Rows from block 7, named by matrix and row number. Rows with one number belong to one neuron. Each number is 128 + 24 x the weight over its row's rms, rounded and kept within 0 to 255. All counts start at 0. Numbers have three digits each. After the name is the row's rms in percent of the matrix's.
# u: gMLP up (value half) (model.blocks.7.mixer.u.weight, 640x320), inputs 240-319
# v: gMLP up (gate half) (model.blocks.7.mixer.v.weight, 640x320), inputs 240-319
# out: gMLP down (model.blocks.7.mixer.out.weight, 320x640, transposed), outputs 240-319
u.75 128:105149112127126103149172111179123105085109151127127151135115159122136140092137165080144106168164129158121101149141140124146104136109147117109154133095144140097072134106097099123118089097143155120119127140164154143137144129135148131157127114
u.76 119:132143137121120163140118110159109118146131134161116118134144109131119144126153117139104076118103179107132103097141112111146126111162103139176140151122133112163083136091160099114126131102149123104131181119124111176106130096135094150153109155
u.77 021:145077152135137145157136110168126135097156126152151149111094123106107109101124090116097144118104138126113164126114155148159131136106128149127132123114106146102132137132103153140136146141133158157165143102148114105099148146134137106110147097
u.78 100:167112104142144151159113074145122133094105131131165098091133127149156163127105127132163159078116139075114132114158125101127122135146137125111115136145135144133147111104122164127099126139122131138104149122146153106129109064080114140121124180
u.79 038:139079081109179124152115132130141154115105144101143120127097137139092122111166127117101102133103102093152168127152129116152140154156091085104165136150155128141151145147088158117131119140108111109155131111164149149139142094144141121150131123
u.80 108:082113137102153114146191102130157145134133096129137111155086139103131124166109113128204118157071137144130122134129194120116123098134128147088097120092110103125122105104114131117127122119142118132131110098117089122094153198141212135137129164
u.81 034:147119131162140081169179133118153057152113129147123085132146159121134121136130157122111142136091131085104153124148116120141136166159090165124121111118150134087131116125146099139118136149105113112097159132125119134132157124116106116146114145
u.82 088:100127152135115090108124115067117088136121122061081152135129159149144058129102145156140112093157164158139141105096123142119129132150146134169156110113178133168150111125138114148113114173148115137101119154123121145107098108115145153159094121
u.83 137:101151113120193130113140136136156136117077137106156155086119102133082106076160134116155149089147150113147155150109090112109094119085118116137126118147174123115145113135164128117155113124116156167126114119168086086123125149106124141115123120
u.84 023:104137099137168129192107134100121097135146122124128187145117139121115098123173128147137122074165140155094124098114132155090160113132123142105128134116103110137116119109121126136134182157086116121095134178120153143126122113144151089098114136
u.85 122:137147102095107137121076135148146129109113159085137167145117117147140143119157133087138117133127122127153127111136137152163165101121126130150115153130125141130119095085161171142151138124133199101119195146123130081144110125134135157110141125
u.86 121:115175159179111162120160147147135132146116112120124111178107141122144144104124123117141125177145106104154141147121145123176151124123141102091118100100138115151117140134145123126163061102153170112156110135117114156133095108138130126089117163
u.87 132:156113176101139145138093067122142102079141108102095133149132107176086111090112123144149127129136128089106174117114158140104133099124105116122180141146112166108122128144114114123125117113159089136194148149140161135114099073109138099120157110
u.88 124:121117092130105120140137105121097097132137090101124083121123143150139136125130148160131102095120116167134089142118114136125130124135152085144140161089120118142130122148145130123126128127110135100134112106168125110134165172158113143153100120
u.89 122:129176131116181103103156138141135148086146137156096099162098104144173155123114161152162141142117121139125099125100113139140182128155131142083108150147114116106118129172135131130121121111115070121132112153093108139163115078141133147105168130
u.90 128:118131088135132107101127137149150135137078171131128143104129121131140089169129096165091131089129095133124107136125107154125129119128132085125135110117121181154152099112131133094144125100102150146125127090082087130151095137162177153155150103
u.91 136:134111101131119126108130151123142132146120108123148133114120089096187148089092128169101127150164103142064112165136087162151127109126148121162163136121126101080127131115137153094124108109128129119151175121127132113140118145155137138132154120
u.92 119:142149137128120151133155080130140092153094123166104125128158118148105114128138130098104110146145162080130077145055118126136129127130071113127121113177095111172170160123104101133105141134184157130147161113152189116114106147140127153136096151
u.93 109:138172125141148144158144142142119162123094151116117142153114121171132131136090111123090151128119129101134137128122098164156109131120104121141146099102140129124151094115126160157084101123125144117152113143096121126110094101122157145117156121
u.94 018:140118105170182164123094150091102127116114132115136100089113135104127098145159143122145142168126086117137144109158132151098128122108143129091114123143086122121109120134132096114142149128088069161157131084128089108165101137140137139124138106
u.95 116:117118074183153119063145121154160145112152132120140142110121075131147130155132156142128088137157119118132132186101117129124105082125109139194102116113139146158146119087173118088146145127169187144129114140120087086127131100155129117118118108
u.96 113:093128062102146112150143120120164103143082145134133156156114122128141107122127149124145102157147148142112107143140067114124127129127134115139106114122121122142139155107052099106140103095111186126115129120109110137173091155160088111136152112
u.97 101:104109124153118121108136177143157132146128106146145110144118134124140089133169134151103149150090109155085142138104113120170088126127110136116096127118119099124135134099117096124132123165144150121154102104131080094094124113108139107129147123
u.98 111:150175114130124115118153092108145156146110134125120093133124093124068137150118135130154140095152143131153135094134142121196107182094126127167107132182109141090120096142122130162126107097112122138103148131120102136111100065105117132119138111
u.99 116:101119119121133116119106093116090128139104097143138121112164132129091145118108093153112102109137135096146100110102100132102077138135111152130128173094146101148147128165132135087172105158115093119143129109184091141117149099113114147144155105
u.100 099:148166075174148105115119136185114140140101157115153125121088120153149134160126102127149158111101160088129104139146104153122145151166121112120151130121105088112129124129099103094105133083135146144140099164121139167095097130146145134162131122
u.101 103:179166113175175143146127118123111181125115109129106139114141130123132099107148164106136117159144116140131110115126125164136147154152125132079164146130115090141117115163099141165134125123126136148125097140147094123097103108093141164169113070
u.102 108:128100110092103109141125087141105150136202129122130099175139117112154153149140174154076144110149149124160140104140166109103167143112176104128114104139161142149143126140123137127138134126156145104095152140137144061146114126121146149115126153
u.103 034:114115193123108098200159129116136122100150093139064108087098114100121139135077131125101113122114104154147157150133110130117131159180104136137062105113134138105106135125144155135079124126145108128126112140083181138116115113091101157138136125
u.104 131:129138129079135116151153136089137138157122130135125109157116155137095115091144153103112146087143111069160130122106135181132080148134097109152154115133101176163142103081140114127143126148148177144103132134138178120085157119121098145095115138
u.105 111:144099119169127109147161115138152129129133131132111086123132121129142157106196160119136112107147151140119147113175132131141097173113153120134106092092132152130122090139120098095153147100137114107124129171135116137091135132150118158136146093
u.106 110:118142127122143139112114086144090114115109138100149110120111117110057136099117123093151145147149137138109153136101108125170126103121104110101141095142129131117155108107097136119135045104128130137157166130151120103126123123150163191098118137
u.107 055:103137112102138154118135104156112124147100142100126050148142108091129103144144106093152148102170115102173106113124152157127144145125123113126114149159082116124101130120122140147150107112122127146154099135161128164075116128108117115077114130
u.108 065:152126123150091134163140107137108139106075141115091117095119101099122117149149171147148099148094171143137143153169062138149139159146135124126141098109108146116134137146182115095122145145160112128173118153134125115074128139113117171108104142
u.109 031:139116124152099157160164110052121142130124093145119140124124143122124126129106132124128135119176152136123087127173135120112116135149109136100132154143101151117117148120096131121128106138148129163106150141170183105133107176125132140128098094
u.110 128:134133169119125136106128142115077134119112116124156118211130115129114112109120142155106148128130147142193135135217130116169100116125102149100101123143102169099134085138114154155119121121124111115111129173117107187112155091176126125134133118
u.111 067:117133111151113088130110131120130161126102088137131197096144153130097157119123174155132114183125080135146141126125142124109101135151091132120081095121119175152127112115139131141099144114124136115118150080124107097129137124107151168133154097
u.112 129:116162108159135078100139128184137090142144116158117130130168132146151151077151140119115123109123109101113155106142110116119133096080151141144145053137133098106111140115143109127132129105164149096142113120142155131126100095133130128143111117
u.113 129:162139139122130135120135105158119136183181123166101155095090148114138140134135126167131138138138148111107126153143135136080139156137119137125138145155140138080144119125100104108135165149145145164112099152181139127069103098138111105129143126
u.114 120:151155103144102083149126097106130093159105149150168160135111159146149093121151110131129168180104072143121163104152129127119062093094161120137129142091129092133132119125165133140125154139079140077135152127157107161103120120122125111175149106
u.115 031:159143116119108125149133137126100163109117101143119134136127097147125110146120170115117102113167145154087134141130087109127135139127144186135114094121126154171136106089148116090125126145149133150164101160167124110112131112143146076122123135
u.116 129:176185179111123136149187139185138088155155140155125150132133134134136120093155136149086059148153153106131137112113108136123136158123133133154093122104096138122144147130102133155142154124107102108145123140138099118099103113105151147152117168
u.117 094:134115123145119151098144107117145140124125131174101114111111141134092119097170150155122118118139109117104147138124129124092121124114134106093146142088168116157142161127099153145109085132100121129152097133150187173113142136157136158110158143
u.118 116:124109123083125189110139129116131174121112114118136068101108098122126127125146162151146191122086139118084157122142140134107111110129157123167138158073116112150097166121127171145136152086116140177147127129074115130128136104122121125149115100
u.119 132:163108161058118121150127124126186163116085128107171146137112160091127173120144087128134161224126124139151155137157121132111142139117087109128150135124140119125162113122112115151099143128168101149128101117143169087083125124172134134117116142
u.120 126:183129172166153176108103125166113097090137143101132113140138100128145125122122118130101121137143142127108130131140151142148142136115167172121125107122092081101119115158168121124138118144102120143143149126080176135123132139099171107131102121
u.121 129:113144101098170124127200112156144150137140136111076125187092101150132158146147136116166164118153140136123080118149106130162113149103164114087129148070130185127077150109145149105129126164126154085098124103137133110109123147157125122167147111
u.122 113:112157143088135114071140097121110139124109084106088133158109127127131134149183104128191129101112118109134118131119119158121127139123112157133143117122120133132120168121125143127123121142116124134145096152143156132125143122113113135140143132
u.123 126:115128102128122133131095107131104083112115148142129138123126144122127134141131121173108098133088104126154145141093107136153103123092139166158109122160152102156141159107136115131131108113124103175162158111133131150125124069114137163111113093
u.124 125:116128104126145123113118128158147141086121095093101136153180151152113122125138098108122149114151120133102161120130121161132165145172083109144125168121122184100118125100127081140158129132101148101122147160111137140107118151166118137107143120
u.125 029:158142116098144137171125121098152139096113133108090140104163145125126101127102122144144125120145169115123108144136135159128166131130132170136126115105109126128158084191089133119129178117110157102114072132128164122112130127163133115146111112
u.126 049:128125186153160119126126141159108129147109135136098091106147122100080102113136153104156137140089158120132155124136103108147128141177207159132086126156149121157153120128119104166133115125111102160172117124116103122143101087144174109102110112
u.127 124:154074159085138181114133132093131066149106105130171149174160139157137127132120177148099143126126128143124124119127148154114056134151121127130099163184182108110112115111124169110147120158152120135117180136100184115117114118142140117097163100
u.128 128:090141105145134127131120155122127140114124141126157144146130136128134131178140116097094062121185135123140170143140087137120105126169120106177105143171141123113155101119108157087139153104099111158140184107183094149140136125106134137117148146
v.75 133:096139155123103094118126178116144108142114152117163137148123154138140140152151134122127141121136108109102144109106090115129185122110119144117149165073132190173132127167114142115118111052108151072129117131118132087104167103124165141182159135
v.76 117:128110167085182136132169142161103191133076084113132163137108145137122128102161077102135107141081087107135139117128081087142118163147122124114128160144147108143095092134157125106148131163135149161135138101116081153139107133099140151114148109
v.77 015:132139125168093138125108089154150121138140118152132081148112141083140116157129150130104094130143153108053108101110135158144125145106138120103135150138138099106123136126125133166073160126156142131094120139127118109124144119105100120101114126
v.78 100:117104116137126156128109118113124115147154111119158147134183123153093121109109131129117132169129130137121137112095105099158101133147120095145131109153137155141145153173164148114118138107149168155104176094124155126133166128166132119139132131
v.79 029:106152124160123100119118143121130101159113089145095115145112138131110109161130114120128135142147113078101125114128129095086097056104086124127156145118080137130125083168145120127147113138144092151120126093126166121105149140151107145138125147
v.80 112:134132100141105103103111160148089148123154151082151140088134133136124135119100164090125168158140131126136135101133132164093111120143115129111137123090144083128100148098096134138115147128115116113116110115072129141140097127137168149118137150
v.81 015:117143166144155076103131140136099096113131113110140126129135118105142163134165165147107136113127123119140100098120086118117187127133123152144123104087120114153130151147139086113130132122111134145105136131083133085146105098118138144126160156
v.82 084:100146108143092132137137150111136138138121130162097138136132102109082150122121046126118162111109113127109161106128168120115134098144088169119157154138164119104106176098133143153141130171141137132119099157162131142145130121120149102134130094
v.83 129:110083115163096143146131151103080121126124092091144124102107175130132115185124136191084087132118096097104110151144148106111168107097113119140124167110113154124168154118144112140118107180145129110119130113141084144120137119104101111177131110
v.84 012:146146149123150090123142125099154118088133073122152121130115140133126085141083103131120121122137139096109117073141097115129121116102122098135187167069088083147113126143141122157132119085142120130156107076122135097112130126139136160145158102
v.85 128:128133114123171151175172136104139145124131098131144165104143169143063094148124097137143123091092157119120147124175132197144178137125134086130133131124138143138142136087114139132130158087154105082122097116115142128126138128113135125081122146
v.86 119:090155127157157112134103158158118112130161122147076133131129099165108101094114156124148120144134174121114137140167098135126069133128134127109174116129120124143150123134125102138114117113143164132132131144109148132122110131154175124190114153
v.87 123:147071094083118136146153157096083124121122113125108144149122090160160095089115104107098147122146154105103182148116141152115110143124099109090162135092172179151118092165076097113113156146139170128132118158138122158132108128156150136122139102
v.88 124:139154164117080116122127117122138176154089127155092107142079130099130112053116138105105142097137092144131075137110138118170135121137115151169115126126133157136115109129100123149117121131093119140139124180108145138125137127088127119123142137
v.89 122:116110151141101155094157145129134168137086115081127132163106131165143135132122152118149118132145133099099126181161140111124090140124128096115124109133147112123122126154178129137146129130146102058096112120144144119124130130128139140136161126
v.90 125:147129105134108139156120151126084106074123124104168081122116116147111121179106131149115106155088100129118139108119139162127131128146135169112155128112132131089157104117169083098111111119118134119141181169133108112102136108171087120151128153
v.91 125:119115149113133103118125119087085113094110144158100141088132142138105154150096108106172134129129110099137063135108163109115155149140116163102148127155080109156138123122152114101126116137160110094128130144158120158139131140142120136146114122
v.92 125:120123122085128147109111094139109117089170166134126122117156067071141140159156173088137078066154132085130096096143145108137104133159108139112126118122134136112139135147088127129101120136099143154142146117136122116104187122138108139151102164
v.93 113:141108134108151133166157132093150142153115153123140155152127174142168102087108097122135131106131131140152144092123149159130134148113110053160146100123137109117156131158159117134103107126118082126160095094125097135119092152126130133120136171
v.94 010:129143167141143110128107096133177121111146109104121106128148148110121110137125146119123123129114117104051085087136139169113142138121151108125147157079076117146131106157136116122124148091171129154118115144138103113138124112145135143117120121
v.95 124:143138143188134092135140080111127169117129145092111106099096156165140113100144144129107146138134117095139097139081129115100113107125134163126173101140111127113143088189144112117137107140140175138120098119141048179121107115104115104117143144
v.96 110:131140141095127119136114108097115129122145128109128145129128115163127130141143153127153136157143134115165128146136148126098115141098138146128115156153093150134138155112117163129103126129134114122151116115112170142162143111126116141154137167
v.97 102:120131098121106138170146090178128149132121129163111148121129122114131132116132083140143132108128138132124137137138139159128125129107127094113117146147056107119137120120165165123102121120119105167144130098140130122093132103117121126167137095
v.98 111:102112123120113116115130097082151131197097158155167100130089118123127127134098130099123134151133142159120172119145109117110129150117099181132087107107149089095156104150159154135122141127126126157143143101153103138146116105128131135083132132
v.99 127:128110112100129127108143112157101156088133104084119180166126113112126118089142104121112115084087083133137123117162146128148150110130096140160095103168130128148068091105111145136133161146100128124143099094126146137119109090168153106102144143
v.100 104:132125103121142171071133091145143136149125118167142137109090124140158088143141110076149132173104089159173108203171135131138171123152152103098092146088116141123094127109111160152135145105108128130120121152149072134121091132090212180163175118
v.101 106:085160126133105118108097168115117117140146126061121112124084122145113119120118139117159136110137097091172139116112116107135166136105132181137133151133111107128165130106140117106120094136117117162144112084110127142130140126111138161119094142
v.102 106:143136140115139097111087145100127140111138185130113152125140145084131152127107102153172141137106144154104119147117128147127119079066090120129138128110148122122133162152138129150125114122151137158112158134115105123107136118121130089119149110
v.103 015:131088114124147147110120151139156062076149098132139115124118124131148099112125127120112160118136161113090104062150110146146117125128121114131121130082088105110128109118150120113161109107146096145129109164121112123134132131098148121137135121
v.104 124:098156122097111064121103195158132085118159121152125113137152116104102138146117146114137151106093118105153131086141108132108174125120178137156126134104116160122162136122107104150141154114129128092178095107115163148103147136125094086160135071
v.105 125:103113126140162162098147093099168158188131103124166147070131120120110147118107085118162134138102154176106156134139128122127104091085104122115136161176153080119142082181125121099133140119129117090129158143111076113124133130098145111144099165
v.106 117:102141097139149081135110150161103142169103148125133137103100152142096127117143167121157144151105167094141112093165114114138121199103100141138141120139154127116128105145145126084100127095130142085114115130089115094142121148132078098126143127
v.107 065:166143066159160138104162143124124140152112095111119105159116093103161117127101123134189186185130104121168081067120136092153131135122174108109118137106118129149122158112135127111121142117134085114111132133144142079123128113146152154167157146
v.108 067:095112105123114094138136107125126101128172059129169174159105106132139138143136139148165096157142133129167128114105094100148104170142102111138075149131085081118131130149128108112148176176121108149135122141120141113147132147161140160105094168
v.109 015:105145143164111112119146141097142111137102102109086130123110147120171107120149146134156128140163158137102099112121108120124140178129116114135117157096109131138117096150094136171143143153094149125117154153144113140156142140139138143139150111
v.110 128:108174119148128143134125166135140135126113184131115094141124128115184111107131073105128141145142140131154124123145123138120079133124113109125114163119119087159156099138153136098141126099121109165149126145119181131165066093147114140123133084
v.111 063:143136106128169154129143137096147144141064109139105120103133100155093124127163145156139140144119100164154098122106162126134098172139088121127125145164133151106151103107129160141135115141132075120126151141100145139075134100117125138112150149
v.112 126:129096106116167155170149100117105130141144136127118125112162107102095126126171156109087145123137137151127113113140145160142106142115120143161119136103158114131131111118148085167092154146109084163134138113145121105137132113130124162123139099
v.113 125:165156109144146081141156147115117085131169128093120128136154098160137155106102142142142118146100083128137151138120101123102118130118120113102147093099122112142111166122170182114099154125107104136134123137139159121108069128127130095123080146
v.114 116:152127110125158113111159128108110142124130134110170124139099143169137109123129101090134123114123140128155121152136134119104158113117162125132089170097122131155100138137154127130160151121099100101106121131097163104109106098126118148081123098
v.115 014:160151158142178121094109130169191101118139074121102143109140155149124122143102176119127133162137157098100093106083104149097144140094107095143137156109120140120103104165114107108101127126144141148117151129109104119128152131126149177163131141
v.116 130:101128173134114100171150093172116152152150167117105124068126112130113128125132141118097158103158157138167092158114132144152100179153131111146140101107123094104141148119093148165131089147120121157130120147123147149162132117146111105163120114
v.117 090:127092079117081138108133047114147144159135130145180151156148176096100130131103108155112133117096152113114096177137127133083135139138132106151130073135084091178140116150074132178104126134164087108086104132155116121160164148093123123132172099
v.118 117:142120092106098143151133123119159123085129091099130124123158140108104126120159104127110106119140137121128150142135142108141102097094107177165150106108110142106107120125153162127110106096181145132164110102093113180106101086115144160097119137
v.119 117:137114129117136149108145134119118122157156083108140140117100126099119142148112138159121160101109097074120173131097163099136133140121070149104154090143119085095160136120161108145134157136153107100117124169095156084115138125140151113129130104
v.120 126:129169156129154126133120160152142104070088143125175121138161130157159108109116093126118139166200140167130097129079122124129119126120120092124148118159151127146123118166132141148126118098092139135170128138131062057136108138132103127152113115
v.121 126:127116115126128130108105129124133115111123167116130096134123144114141130112143138109098157169155133162075079093088087132151145154107119081101106171120129105154052131158153125154138128150116128114124137116123107129139127132106121116134092137
v.122 120:130167133122128137148134109119136099161103112106100140115132156136158143100149134155123127137132125144173131108114121139096122133127164123160114121093132133144106120142128133107133176133135123150137126168167100123099129119124210121114116111
v.123 121:144115128082114088156145128133177129125124134115117103152148138129120148098130131137130186134168099166156145166106127143114102174145142096153149147142129107143182153109169145150163175111110080133149115097061129192127146155161109120112130146
v.124 122:133156130152147143115107086121109159113074135120192193169098171140153126141198140114154149127154134125126114150101149147142113117137111125103126091106150128061157145121097134169182117143130175122157111120117140096126101149092099099113125143
v.125 015:112167163114143108134135138139135073108145078133134120118164121108098108113137173140148188130135163109111075105132105166119138124090110158105121118091119137107121121145130134133109156142123178166147119094131099113123146167173110142153141123
v.126 038:117142131135101152145117118143131121148184195155118126134136167128115120161116125110139159110146132090108119134060141123147143141135167052121099168134155138093105142124131136122128172101124102142113106176119146148088156075121120128188093125
v.127 121:123141116118098138102157109120114145067137127144158163128130152141157133141136155139125126111135148138143145134093120114111115128166117100154143156114142090152149119088127097132125125106142154100125116116143094128081080136141131135135125145
v.128 119:092115111183138083122130126108147113105114092146150096132125188118099150105125099133185077171135127166137136117118120115145099108110111125175133161096118138115126089153137124124128145106111130122123129074109132137128119154122146169126140143
out.75 124:103118112122129135124085126102120145183124079115094156137122111154176143119111099131140074139090147177130173123126164152175117156121092120119142139141118130143117145117123145125086100133124145087126142173147157177141081107095109114097126143
out.76 116:163080100144085138107109135125102111129134137133132101112150088150166143102154134114114096112115114136129102132166124148129160109085157095103132088104142111148126118126124083118153116103121142136139124100129115135133118160168139130133158184
out.77 018:149129130098112155127127170133108102122101143121121105144133086130156140131150197137150101116134148138102118143149092127120121130149087117102149159111101158115134124119160116134153136080133141132129097099165153104122130101109121123095112139
out.78 098:103135147135110095117138127151174089112090104158103152145118142138105151106129108156125116103167120148102144156107113124091125124110148126145134145172133156142119085112136070094130111169144089114132144121167135127152116141100155119127080133
out.79 031:076108136157102103184138111123093137100095110158122131130138121148152117178134143113127089150147151128137164140094132140086120146131147160123121189085118143126102132115120129131138175162126136130134139131145134083137145196112166111138116108
out.80 107:098149107147129153130158136097161110151067120164147114152095115138160128104137078125113143109136112090122158156110097117118138180147116113080115161104106131087113147123099146115154124112126121177112125158139152109131140099154131144104143173
out.81 027:120102148086147138140106153141136123133100163133123152138131102197163145107125122126132131144150124140139175126094160104113118159130164130145160119125107081138127137140126151122140129160157131123147107127107105133100147144146129140133154128
out.82 082:095150142140173106106118135110150128079139134119147112120131101155137134109095122098116148134163129123159110109113151114138178121134096079122087126096103125119126154144101118157150111102197137099166083125117137121140114167119141115125122105
out.83 133:131164136145155126088158130172109089153146152120158106076152140104129108127134147124154144082159153135159097101129126140110112136151109100074188096116108132123138086125128143140102128112134111093110101113142200151124135077162149137148155114
out.84 018:150128132121124157101154127163187151128121151155126153124125097156106118133079151156112145157112126156157116127123123121099099122102127098162132108113135099132133150153127160128135103135136129118092143137159061110100142087122127119135145113
out.85 117:135159140124125162087139062111135136138115142135116113166136126113135134116162156118093098122098133121129136113135113132124135098131140136116131107138099090148122150164167106138091124134124121116101150131132122132103153189138108114119184121
out.86 117:152109092138137120093153112130121151100076134174131138137104133152110068081123153147137110144141105138161142072146171136136131143132134151118114147150127135155141136079110138077097079134100155161136132124123113077096125116109101119113160140
out.87 125:108125131153069128153117125189121159098183152094119091133108108129136122138135122106161115108169091185150140111128114156117076132126137116132141126108102108075122135167136135153123129116129109122128092102097098145130167082097142139113124096
out.88 126:101113129117166160140125118145157110173137127145163166114117088203145161142096127149115088140148118151122112156141124121125127146104149103104140097123065109075129131101146155150083153111130134152119168126093098114133124151140120146132134129
out.89 122:135145151150104115135153148166120126075099166150126081073167129117106134146163107106127111109122133179116127149131142144104114164090135095160152165143105106139156094149122146094122154140121138104166154126115120115146113107102154114159118124
out.90 136:131135157124138065129141109131147134116148091127125190144147155118107087165100096149130146102100112130142111122055135120129117132161115119148146143142141159106125117141153083126133131131141149133104118167118113147109155136134137100139114125
out.91 137:156117062144106138129136118119129121110116140183142106125123112113154086057125141097160142136094139092144151126134113102143098115165140110101116129125150113140105115107108149173122137066095129116110091152137171117116173166131158134091115159
out.92 125:093139116107132166164108130145138142141127131135114134055132144081110161105121136138108107113119113143128126158143099124120124109156124124143162127118135104137140126158115128135113141161182175163120139161143088126146141119112132112156088130
out.93 110:162162120116128131136121150129077129150078088122100122094164114133130102114162109140122090145099095131097155121159126073141108113170156093143116148145113119134153108078133167092112181158122145155138134124140111125158112133160175136098127142
out.94 014:105133107067070095123180070180111111114162067152118122108137122185129147126096100109138121128136106130093119132102085126145122141190132125134108121107164127112102138112134171157160106112085125102140136152129191105100141118094127109120117120
out.95 121:108115109116178098128136079111122079100128180096129181138103120117079077092126122128127140147103117197118155163163133143159140142149121106147116152119153158080144132114119125160122142128143125096114174136107117123154109099102140169121164112
out.96 109:114121149107169099132130140174139131129154127142115153161083115162129097076124137134078128182116108107125108158105084155106138124134160091120137121162128129130167135101133095140140151134129110147160083132103151098177095099100120159125143129
out.97 102:151148113076148096116110145144139145112126096143084142171134116070147148144147125147120126128100145145124118116130128153102152128127118141173138142090188128111119121105160091101155161160120197120141121130105134102182129134147126119136138143
out.98 113:095138120114102130147161152183102142104082090115131128082144142114141138109129133116161130091104123121118085157115103123118146139154156175153131167123142122100153172112139098118094134147140099126174121118145144149084083126139137147150143134
out.99 116:104152153122128097105126134154187175132126070144124087128144120108177150156168172143172129129105116131115097124140099165132101108117117145155096145155141109074118118129125089116104178130156123093114118108090111091140145091145133124129132115
out.100 098:113119131136121094096105092109084140108142143139141121137136114095130100141121090127115141132122100096139126144114160135108135118129137126105125131134161146163119123135160122112144114130167103127132136115133135162127141148128087150154145092
out.101 102:149099135137128162130087167132132137149089129170105156095126150108131120147167115114152137084104091155115136121117162110118113109129133121124099095161116128148128186104105140145114115117124154132123172184121151120158113164096119124106137116
out.102 104:131099132074123118116109145099138222125117082128135103131124104123107128125146099128173117143134132129139127097108137108130161169134124113102199139102107095089116111107122127104095113144117173109137076143113170117105083122116141117132132123
out.103 028:204144123122143135099167148159143137136141130113112106204124135108153094126149113133132113165130156064089127078122123152221124129130134119118157120146102121163141103125097147135142135141127109102127129118128144134121143134169128124141084175
out.104 136:118126085136154122093148138157147115139137149133152152078105146135116138105143140119116112107177118080159124151123107114169157189126073097133185100076164065129115112129123137137115109104128127096099088118141131116158129135142100143117136109
out.105 117:206129101133125143171116109102128119154057134110128117145140149130112109092152097106124067129162128143098117114150114162086166138076101141150085070116103136147147119112106127158121102160114129127138127068124169109110149128110143137127141089
out.106 118:114080135175120153074164134094148115084102125093126148120102085118091123120146140126133120212120111110124143146112148131129131131097096108148075136138092127105129088127140087162167158161107126139131129106164136113152130121137121140139128123
out.107 060:162125109150098139110126122167110086117124145141124139096172113136107165144152162118130100122145156138074172146116190145136204139098108093091128094130132149146176114131185132150107103128141118146113136116144098137102111142082122121138159102
out.108 064:135115111141110146114109145152141086110153137165157182120145120149141113134152141148134135157158118137163131107144199150143124086128181134180108164098115086132150146097120146115113143121126129133117135105149147143115112167126132123114153115
out.109 025:136151146096156154077112136177125131152130154117130184185145106155153129131146140138131140138111057112151156098122117127102108143105063106105123096122108144120152136156120130115099140152109155127131074170108091157106118069153134123140152132
out.110 137:083095104132127123133147163113120139139151113107154108142147144129132104148138155146137118137128167156139114089148141116119113139135132163128072112157143145129159124147062100122163114127107117125107092110129140122126161128132131095127114165
out.111 061:147077137090131145144140129143168107137131102177083106142106131147140126115099156105106112093106163115112143110136049165075168124096127163126157116133118117137066145127152125105143103143145155147194096131143113144117154119165158127161137105
out.112 126:137112088117120117113133113153142167107145120132133094163140131124141147108135119122083155132138129135121134132127135114132119119097151132127105170122136142099120176182152110128103152163159173162096181129100146093086115114129143093125104127
out.113 123:091096131132131125152120179124137160109068122129079099135116142137131177125113128114137115123143107135114126101131111095103111129102118097062093117129132158138117141131091111104175114108142151169083149163148158160093135131135179103121101149
out.114 112:160110151150126132114149137142127145124119129115127121123148134124137133152121121102161116141109125111089122158148107108159144128165155096111156093114153136138176088112104152145129132128104111177089099128117110088109138127150151140110138132
out.115 025:119136129160144144095084128121120112176128169122140139101109119110133125122132099150116134105102114149162140139151149167145124127128095133094120169135133111149144155193068106123139125115125100149072137126116109111131114107123133149110136134
out.116 137:117118148117098201164067142123086111121133124145138099102151148184101126107164158136110111132138152128154156138147121127109146137123091132120126146099131127100155161135093145162146154154134144139176142128127197121129128166166121110097159123
out.117 092:111146148131172115095155136163100149112135098092111118156105136093160089158104127109172114164115112097122124128129107117117131070094128116165097101127130144153149125152126120134138133158123145115156155152131095141114144163109101091113109118
out.118 116:104166144125121110141116113138129106129189138118165108118131138110117087134128141106131131121163109147126127194162115118106144094117150111158130106110109120154096112103104096149100100154133138145122118120137133160157119118151142094109156151
out.119 123:114083187112089137175118135113120108113119140080105112142138108146133117133123111117118101089172165110090183122136100089097097153116131106115125169081068160152091115138106123183157096143142158086123146133154097181115118199120104150115113148
out.120 126:115109142120140102165144150087115140087138115170145140091084130125089147161107158109091149166074103121127151073162156130145130132142146110099125126153116122106116156103126126069091108118145111129144171132125144123145111146152159121124122127
out.121 135:128118135120124108119095114087123084127109136130096124120142141172129145135165147102121160117120102104136135088148107122139107118148175136138170138145156144129174141132113105110130103140103136115158150154108068129064133150160100148154096116
out.122 124:113142130122137118148078099138124141103173154142085174147122104137130126145118107147114152132150141143159139142151125146088117161146098102085104119102121088159076130130164091113227079141140134138154153074138135153141099094135117136053160121
out.123 130:183147102159117104127121159125123150133128135160121166098145117141117120131155141119162145128122142080138118139140119122122097115099110133148152132095115127146107185097157134131107152099140099193094136150130112125102123090158142134145107160
out.124 132:118123101112160139117142125116108135134135142110118136128116154138102095131130157132142107099121132122125119095123093136123121144125168115151147131085128188135168133111127130117103146166102165116139144125099094091125093130142106151097109111
out.125 024:110134119152123124137125110145104069185126137124145141186104094138124142133170100166153159156135077135133139115103104134165106094119113117076152131123133107127126139094152116101090057147124122164128144121162124125098151111156135115112169151
out.126 045:094166121119137131101130109134074108093100139144114129102144096157136116148133170137153149132135080103116117098118168136143137127116161157136128075122163123099148153121120149125136117117127143147166153129136199120108134161091133087148099126
out.127 123:175121117134116112142107145160163135124110123149116167142088134134118139177123140110143104158143088108131090067135144116155107112112108144141126091104129112133154114095171140139110126139121109082089128109148154149119111078132127147125124120
out.128 123:188123104098167167095171180117093140174125173092128102154151121124130122172153146141131120150114103114156064093150162115114114142109124127130116106158104130145162169157159112105129136110119144117087087147119102125122143138150096146138133147